Weights of a small image FSQ autoencoder: encoder arch convnext.
Rows from expert 31 of block 5 of the encoder, named by matrix and row number. Rows with one number belong to one neuron. Each number is 500 + 40 x the weight over its row's rms, rounded and kept within 0 to 999. All counts start at 0. Numbers have three digits each. After the name is the row's rms in percent of the matrix's.
# up: expert up (encoder.blocks.5.mlp.up, 32x32x128), inputs 0-63
# down: expert down (encoder.blocks.5.mlp.down, 32x128x32, transposed), outputs 0-63
up.0 089:497531420474513563480405517481564448607482559500447491548502496526502484514497460530496486470487528483556490518508572508477453471527465575526461558473454472527573499458468463526480496500526471
up.1 089:437515543524579459527518545490469499489447565561540487397524487534503470486479526501497567531565514476521519504406502497467492570479540434543513541545505499493517481535526583493472504533403499
up.2 110:493462458513508571473502485498512626476533539511522456505507488534498465547489548538507517572579489438520519449433510467455568503401465512540442539495541630456484499448485511520486450480501513
up.3 090:492511496489419515496474521498514512507549551519536566477500561511427540508558474551491480480496516666503511494522427565559476543474566522476445502477546484471508434475519464539534485536451545
up.4 128:435521507468519558452521568532464463519547491481565548527492550515479570488528498434464435460419477533488500469574471527529506516507475462457456544407568521442482470536517468540487502486452464
up.5 085:466430508529567552516496542542498594509534593504499468461460532515428515489501471536500446472562519463495461497447571520496499525491533467503511500563474450484470506449468532474466527387482490
up.6 108:442496518564543486545502557463499583490553524473441461493492478532481518511461538550456553531478461457500481465488506496456560479484604573442472478539504470499508545492512514451481483404532487
up.7 087:464518575487445520521542418472497449470471552472527550491521505552486553408506559561511524446511539545470524478481480466440474513511506576514496558515493476460484495451491479436503461534549529
up.8 107:463511529501561581533521492448494420475516431515538559437498486561474481469461463528558531503503525453514519547466466426484528514485528538532476448490523570584469528448567446465438495487498462
up.9 087:480491502561489502429465496470527509539548451508445518429483527506509486501534460506469480455464448478470444566562533419443517505549515488490528517481453476504490452496468500490443567556584472
up.10 110:454522503440490491618492561516531566402459531542485440603570547507479501529507470460499569482464521508507509532501471472449462481514514495521433455484515506555523522498469539430534442465479472
up.11 088:581475530514478477508483509520488386535483472468532373486528492456455551534434533481553465491504533537500463529500530541485501477511561514426507488487532521509527508413523572541464498438501563
up.12 108:467523565533477449553509503433435489515506504491485383465464542496482530555454503480473554451504508524511558546490558517488489522574453448475484512458454418513599501483472523547438546489481503
up.13 102:511507527518499509510495492479450574513499480510393492469475504502493519476472565508449471468559474457565483509546479532472500525383538522438462527482459515468564509430548545505525463538571493
up.14 080:478461478460562461505481473582514508585453487459435474523440527495474430530493561500609557434473520520477479462457509447430491488521480501577517522446515423518441465548503575542520514536419435
up.15 122:493545515531476396496504535441525580474455510472414398519519568467491545535548546533493518523472453565483537488480519545542450499574536482438524499427525534560480521467471482505519527543517475
up.16 090:409548483426505527437489473575532449518529425551465546465536405589474507454463491507461456500494432534445456460557499512500552500522511482502467473495459509454474467451490503425517469449481467
up.17 100:555539503464434512484500475444471465464452482497541486490517440522467533510460516566433512475503484448447494502574534524422515472494554411486496550527484498456555479400535504525468478478492493
up.18 075:500489486535442440553467495498547470524522538498520430502523495507392501538469447552470456511592545556512550517431506545540499513447573547485434504541497542555563511535521523569516437469522533
up.19 101:519433487465502512557514431502496513460550436474510398460459540508585509532491500466452523575483523494492513488465529456500489510522486507485423483422513499592494505542550491523478534578580500
up.20 104:493492515468472478469573472515401525495508381557518449524502465463430495503568520556486473516516511540497503448470518478535518509465490466427599486519536537548472464454485518504501416425500472
up.21 085:516503511494504504607492484498506524453492494553483545458397471484457451484475482489573498471482617529590522467536459493511468453545496455384482541499474529581484484509561503516506514511440478
up.22 099:464488456495451536526515542483470504462476485517490492636513549482477573541555551484514506495404521508421481509489476492516493491578503524490492429446505438494499529475434499386530472481494465
up.23 106:535538486465526499519534467475517472510405441488481480488591519590511559500489511483516518497527452484482562511555550453498474521459425448477530509464449471505499545437535472545493484470553536
up.24 110:512459498438486482549483465510510497558527435542529534515576474557433566564484492553482453491560547493539575469463490534484559519459480520531498498531449557474545540516544485487477404482469495
up.25 084:478526502584574532457553489587547455518618550490468491490531453548530465503466476461495521447508464464570471456458522486418553456398510528594423502550445513476493481527447527496483538527500475
up.26 095:477500546505482541529479443449476472426467439526482478452474404521614509406444520424455483501518512475532505521468529480425525525467485534485416484474515540408475503523502532438501500519507477
up.27 097:482476572519506433452479550467481566512538517525484378538546494469508526553469496522493448426462523476496544527479540485489520461491496480479508501490543500549549500548483537493451546464580449
up.28 091:555454525475494443533506415459537522539493551462536523550423446561515444568540475484510510484479546467514553444492494498476523504441545481551547480532486427523596501448575521555502554501454520
up.29 131:539518534502495479479487436545478525500513444474505526488550516551502470510539467458516464494416459534564432467526517545545537528549448448511543444501474543486511480479440495431474557518506532
up.30 101:439425469547540546486544468500501463603444495457465434490550574494588528510538524460608534464545452421573511525435558472494452498518440443458507497540479502451463518503467485521505513507513510
up.31 114:511490465463511485514518542569472509502507460507472551582469514523511478441496556441490439508540521528517470474444414520533558510452535515477480485526492492473508479406485524521598467490465510
down.0 100:444500522518525474489550530467445476538511580466535497519482509418501543541544498520535466469563552555523470595497497455572507574504504436511488469523509492475489549565568516520458528520475466
down.1 095:454441518475526490480486461552573451496494518506526476479508536462503467516452541436526516525532537417448499355456554478443525481546489523527477496464448542504526516496508507450516494471504490
down.2 106:513522497510479427508487535486449544505524549459460435495493475521477565553504533448441511489534463434445521486402443481478501517538459515550501525446459465538430503525520492461537569510527504
down.3 076:563474478536495455474591469497511501511438477510554573537489468511486489453434484555495430448494509578494446521567474454504422481509525475399483571540490439492463484554458462506492476471433558
down.4 122:471463548502616470437502520475567495495410509554378529506532493508506473408545484514468436566489507485525497465519519579516518528553534411460447445506483489511461495504481533518524494509536453
down.5 082:561483462524471429459514484477504469537541596459468496550471469515477541465442549487531454459469502473459513519565484521454488515494521544528551562440504508471482491459481606460525428512557538
down.6 098:511585508442455494526432439496423524527391467488456484548474566520507538555494515556565508458532459503528523473448480453571449502574521502563541520508530558515514517478537477497510486540430506
down.7 091:511537491482471474441429520470439458527547534497505493482511531459472493462485486507509491517471474513428550583471388528495475476517499478487472537522521504552444508458476478520476544483441585
down.8 105:552528491425456496504467447450448481487440445531439557436472463487530493494525455442504582448482523526460523481514538406555519503514508396513457501510479490599529579495412496462498538527463524
down.9 087:504466484491536545458528536404477494488488433505523427550495482476548584526485422584448470504509430557549487557531496559488417471489483482448497578537502479485475532445525515485492535534510531
down.10 105:458434510468462510553466527500494623495542489497445457554476576523503474541474529485504482464483568454503568410468464471517477499493502548515461490494551516519588479484552487466514576485491475
down.11 087:542534537404518460627462494493475451478472556559468531541535532533467479495522453556552535545462527506531509516466522482499457493492437530478509492559505562501554535529453509505562536556495474
down.12 101:458515514393447497537479502497484546522544531435488515415478441488500556459522496524482462519502458510481511475500548406585492464511425528493499446504544535487470553510530554561519442551504499
down.13 106:516522491512512487538446512519462499569447542516528472481520545532482554518508497554522488503476411517504554501518504530511438428495466498458555530514478460445490543434603522520562594464504566
down.14 075:460458516552498558423492492496456512560546532478506427473536467457549497506484456512442501585519456485507483517441550560543468515494547410509497459508534474499438467515476464544545460519562479
down.15 130:490440485428463529505506453519443517535495477450477401554439374528476496516461569484508486542419506436549535481502494481501529514508510543480479504536545432451509480551542534475459473481470561
down.16 094:475574441543519494514545476473478471456452455514453529537497570524508466483563494465467470458461510540435450504491496500451468492502496474524474476538548521541478612419431472512401470490565498
down.17 103:510566515507518419473450546513467454503524499481445433486512575448496517477507458476531464458493393472467510534540530436497480500447482553544532486518486530476474578516452512526496548586483454
down.18 078:539533465540506460536516485526517473557409463541475501473489460496486482499483499489527489526570463439534447511533509438447559476500470519490450510502490465544496537525520468517429498446499477
down.19 098:524582532514491571531479478483445495474544509444545466464507383557499518529567453568493582466531483588505494472438512483623580521507502522403529462534504527469543500550492538559533538503462548
down.20 106:551555514469501473603363503431530509491531499413455408532512490579491496519493472476440534525482505571475509525516526474493505462472526543451544516468497491529471487497383475516488523537451513
down.21 095:513466472446506503460556520517480585490538523483576621437537439550481548467506494511494571460517497565495499482500549505480479523449467512410502526534478521453494465479541505580509518473497508
down.22 111:430464488485534476461479445478498528547520470505445621556455517495550516477521495489552472529436547490485496517527462480584477493456483455510513494516541543485518509541463517507432497477455476
down.23 114:519512530510505579616431568508459525506624518416547503575499448527464524487531460509514561514544471507459531512508537555452525513455445512533566398531504491508546568501481517509462503505468457
down.24 110:451557433511489501597519525523489496544490507477477566475506540507436507518582553443524467493547537484495477531507436419451517537511458507494443458480529445557470472512498486527431558410529474
down.25 092:499508494497509527390507445492474466537433467503533423445423489519513488576501512523516544488578509415513426456416519537503519525490489445510496615450453519485492518487458507523531510586549476
down.26 090:439554522439563464491489462500480568457475460518482491539560517497470535490543480567497590532521479451468576508459497548544448478532497517506441539501484476488485527561522510549528465435579513
down.27 092:446531564392439520532481462488538509545482472449501427410466509543497441581441440477453465496466519481586506424475535476528494464511470528484546475440500504525535523557520454472484454473475444
down.28 097:476463519493500609540507570552489536482550543472552641476500443535498485482521541560571495472541462487483520570462465492455510481540504487491505467507542496435546445529505541482401465491456499
down.29 127:529436484472477489427585517514537514449488461484551585490502445517473444514506462522482482480482564515476474433449458469523498437504527454409540535514484459470547482472447497494377376577475532
down.30 102:509490541487480545472510531476493413512554562480494436610480469511508504498490492530448576573510525540526528545538496536481468484508523504512436478538490487507504562485478520450456403519546468
down.31 099:444493533619556498495441545498516507460466552538565576521531568544458486491565557461481510558461567498483514543446487510517474517433508460510565510486504462531543479470473495488599552472537522