config.yaml
horizontal_flip: true
encoder_activation: "gelu"
encoder_num_experts: 32
loss: "l1"
decoder_blocks_per_level: 2
optimizer: "soap"
grad_clip: 3.0
steps: 9600
weight_decay: 0.5
Rows from block 3 of the decoder of a small image FSQ autoencoder, named by matrix and row number. Rows with one number belong to one channel. Each number is 500 + 25 x the weight over its row's rms, rounded and kept within 0 to 999. All counts start at 0. Numbers have three digits each.
After each channel's rows are labels from the 100 images, of 14976, where the channel reaches its highest value: "top examples" is what is common among them. Only what is clearly more common there than usual is listed. The data: photos of plants, animals and fungi (iNaturalist).
# convs0: first 3x3 conv (decoder.decb.0.1.convs.0.weight, 128x128x3x3, standardized in use, each kernel summed), inputs 0-127
# convs1: second 3x3 conv (decoder.decb.0.1.convs.1.weight, 128x128x3x3, standardized in use, transposed, each kernel summed), outputs 0-127

convs0.81:516455527506473497516548516471522545530482520473535466454526493513516475506531495493535490511526495487532499487480501504481472530492492502509496523547484509527541509513524506472461536540479508489508532521504518479477505519534480500484547521521511495480491485475486494453504508495510513485511491440507428485522495503470497459495508493493498519482539550506509481425500530500441482534482
convs1.81:523508488519551522488475502551459441508534478516490520509459510498505545529490513527461538491508491538468498516540503481532526487499499536479472475476491479509476503495513480536552455482552512535488502478512527499522491505470494501528444472487493512503500521517530479547534507487501514506489491531487556510489521491532472526505459486508487481517481450489480495545495454505528496484515
top examples: class Insecta; phylum Arthropoda

convs0.50:490482515523493438506485481529498485552483510522491543519502505522484464509504504463527513448489518457482488493462518446487464487492537508491474512476493499460476507485514512493568496504514478516475578494512511480504493517494461498468514494506516504555516484495476464485521505490525521517516524496471510526502519502516526543518500519500509531529510565488511503578487509489492474468511
convs1.50:532498490497508473496497497476515529434491496513506496514461477493493492459509461501459492535487477487499482489474496494485513486494490519486495473506490532541507486509504487478463508488476467518515489513507482482494506470493481493526514499493497459477493507475538548488485471487484495468501526533503498479494466500518507460446529519507487447499477437451507490396477521532517457554467
top examples: phylum Arthropoda; class Insecta; order Lepidoptera

convs0.77:463493507482438517488467539502500519500488479472482450483487481486540463496514501524464511476460515572499462551524538519514527531498552525541548483506483488531485483474510509480473513526509513488518515514484490487509507444533529486512487496460483536453513520516547510538507490478455488488488516491492535515483531519488520510484474466507507528527496526468505477495519486506502469486494
convs1.77:540488531536530538508516500488482496477507505533490501502501509489499517479491500466471506539536513469537493473503503507500476480550456525510455555501527565486518537491495496517527468512533460522497493503548517496489504540493517512492507502547510477495528520502476510466504505536564537491524483544520495530501425465505482514480522507514479511501510470528502511457456511519485531503507
top examples: order Passeriformes

convs0.41:480503489513520447503472498506489509528488474503504529515481521491508569510491502500514538505488466509510481488504489505487502490503508492469503524543508521475505517529564525486525506552494458500505502460513510547500487483423489498466518475473509492510522483499551536496525484466468467490481512481527490502496497490511457517506471513430452469522481529467551529480499491472514521548500
convs1.41:506512490502558499501532497503513503488520545475534546510522456542512447482486467495551485537503549527511512510515510538531497520490520455490510477523501471531492517491471460530480492485526558523475516529489510495530486505551512519512486492525498495502486525516473454514500509532446490520516490473497490507489492490531522486476529476535524520496536463539519453517522545513487475493525
top examples: phylum Arthropoda

convs0.23:473477515518516519491490512506507506477510517467474501462516484504493518476514488530497538558523487514485462480508486454521523463466510490480498493460476466521540502536521444489492469527487474517487505534502535457485486504449515502487527498490522509521512552489509522531559515522476529519487545494485482510474497490492471527508480540476470462490488525477473476519574480490486504550476
convs1.23:514483474487471511497488494511500497519504464544518502513490509507477477514506516472510462452472468469539522491504532564492494523542486479520488510526512510474410502490477556469490504482516506504529498465499482518515507523530485502511517501533491501489486471530465506484449486502496456516476448518526523496490494511507514478516503462553541546504546466532517534497457514472502487486516
top examples: order Charadriiformes

convs0.69:523516526502499506509527507500504501486507542532521600464510483508506521509501527478512500466515561505473515450480515487494473477526475504513517503482499539511500484494520508522510513477511473541528563506516516465515507495494466502512502488478458502463513483459524469486479489474484562494528498512500486492494481482464499490451492497505510484478484528504550498512490447533473476562526
convs1.69:453494480490485511553473488534473463540493485505474391466503525461500499493509484513475512470528403502537459518504456478492548513486484508496474496478513445525475518509501496498502464513492491481499505488477504536468495511510521513486487468519516519499507508502487508500547506517545467500470495483479512516493491479497506512518472503508510506491521512528461498507504473499516512458478
top examples: order Lepidoptera

convs0.61:514485504520503436506482504540502451495478491497502519519522530508459484512554506500556491490512574477475472484494531481485534527511501526474476505492551524456524518539529491528498509497530482508496583456485494456470498527495475514491496451498491486497518494519520462508514511525509483476481484504482484525481465482497493486522542503490475508473503492465520516554515471500475516502496
convs1.61:467494565461528517502504492504522509529518513461505503474468464488528506513508478529481526495457444549510508471542494513529486496486520487499519482520485455567482501522497510444493524519507511465529470501492524533524518521475478504512480538511487507508510486507513555525492478440468519523531530530507505474504548510511500525468481504533524513492489507468504455503510546507507509468514
top examples: phylum Arthropoda; class Insecta

convs0.22:525514518561489528508469505512521451497502493503459543509519516474521461455501511502512529503502507489475514493532512490499534431501470481472469493470507479507496478513513488524502505472511462495495502479499463494532444489492467524515489463522487465505528514484552462527519507497481504501517514497493509541519462524488498494506507522480500512482500497517575507591526515492550503494463
convs1.22:499514424481483482506529539480509505543504525530534440510500483490487516513506498512505478480501471462526495450491486485486460538496524480497502520504509533500503552512475515502512465521501526497517507474496526491490568552488526499513510520539515528530451473500453501468486490520565487482451499482501482464477488469510469535493525488493493500503514482499484492438469492521477498506508
top examples: class Aves

convs0.79:517476474486527419531510565498505491502531506500541452497464482527516530501549480503552516470517513497513536472484477530536564539488507476485451477513494493506539493541536478464463484488495510497486528505493499523515508515490517511517506461501516519484499468469489489501475503523481456500489480491485497512505498502487466479515463496506477493492537500509539491460493469529464543531500
convs1.79:482481490525471512511445489491477530521468472522482529488526475496462481497509490484472482521502501456481493499513529491483437444499506544506471511486499491487485485454505498577515515513485527506493483482481476445492489461487458472521537540504475497513489516488508535494471480469511559482536534503486531479474510545486525499464542492482483504491460509501458510510497503463523468518501
top examples: order Passeriformes

convs0.78:504495518544526529530532496523502535528519544556496498517504500499533505514462502525466485519508469516473516458473509461511489438479534540483441472518488510524484538474507505496533488508503483539480491483491511481503500486509498504508465505511525473491506484468563470508527498486527434475513505485502565542509525515508509532465489508468528501497492510513507469451491512519500471514463
convs1.78:527502504450491517498508532486477498489462503509485539487458484474523490491475505474524506430462495497497468486511532527491499519480477516528549519499500514501495440468503460507502553503465501468519566514476494527511504508515479519480513496476521489518489518500512483498535482477476495445499506488522478452491474530464468488491479509533510470505523486484532556505458545487493505456544
top examples: class Aves

convs0.71:492504517532529467508495503507499521522460502501486472506494516514474489506487485523532470519520481518541528550441507450472492462550539533502476531464488493531508525464512500494500469545527499479440475473492501478515473522530476501535549462495512522542493464458504502512468504496489486481505526499549502514522516475481506497537500496515532455507496484531490507480457461493489522542520
convs1.71:514483510478487500520527503457531479505535485501501516488507478459531535497499511473525537503480504511474510512541476585519483526445508503502484479511487486481494510542520509515512561468488523512568493527543480505483504493473516487501524532507491475468499541526486483477535525476493502532521509521471490513472520529518492524462490535484454542477506512475538496537536505523529485536487
top examples: order Lepidoptera

convs0.43:482512490563482476502490503509495485478485432527515523533489549503457472486526510458449492469464529470471477505497507475490434486534508527492512511511490516490487499509509505504564474511490469475494570515495487515504493531492492494492511496493494500523534514511539477521542454493499520515531490481490493506499495484493474512530540486539504496523507533512508486565539509497517508438500
convs1.43:503499516482464506463489514544502469502464509508528498498480477494490506525497511505537510548532495533516499475476460471487469537486512484480545453519465480477532475505492493507454505472528531507533457489491487504500509516467504495524490457541486512496462520508489487472473500462516492442477508487468500494492490500521497486479513519489461510501490467466483441498433499463528485578500
top examples: phylum Arthropoda; class Insecta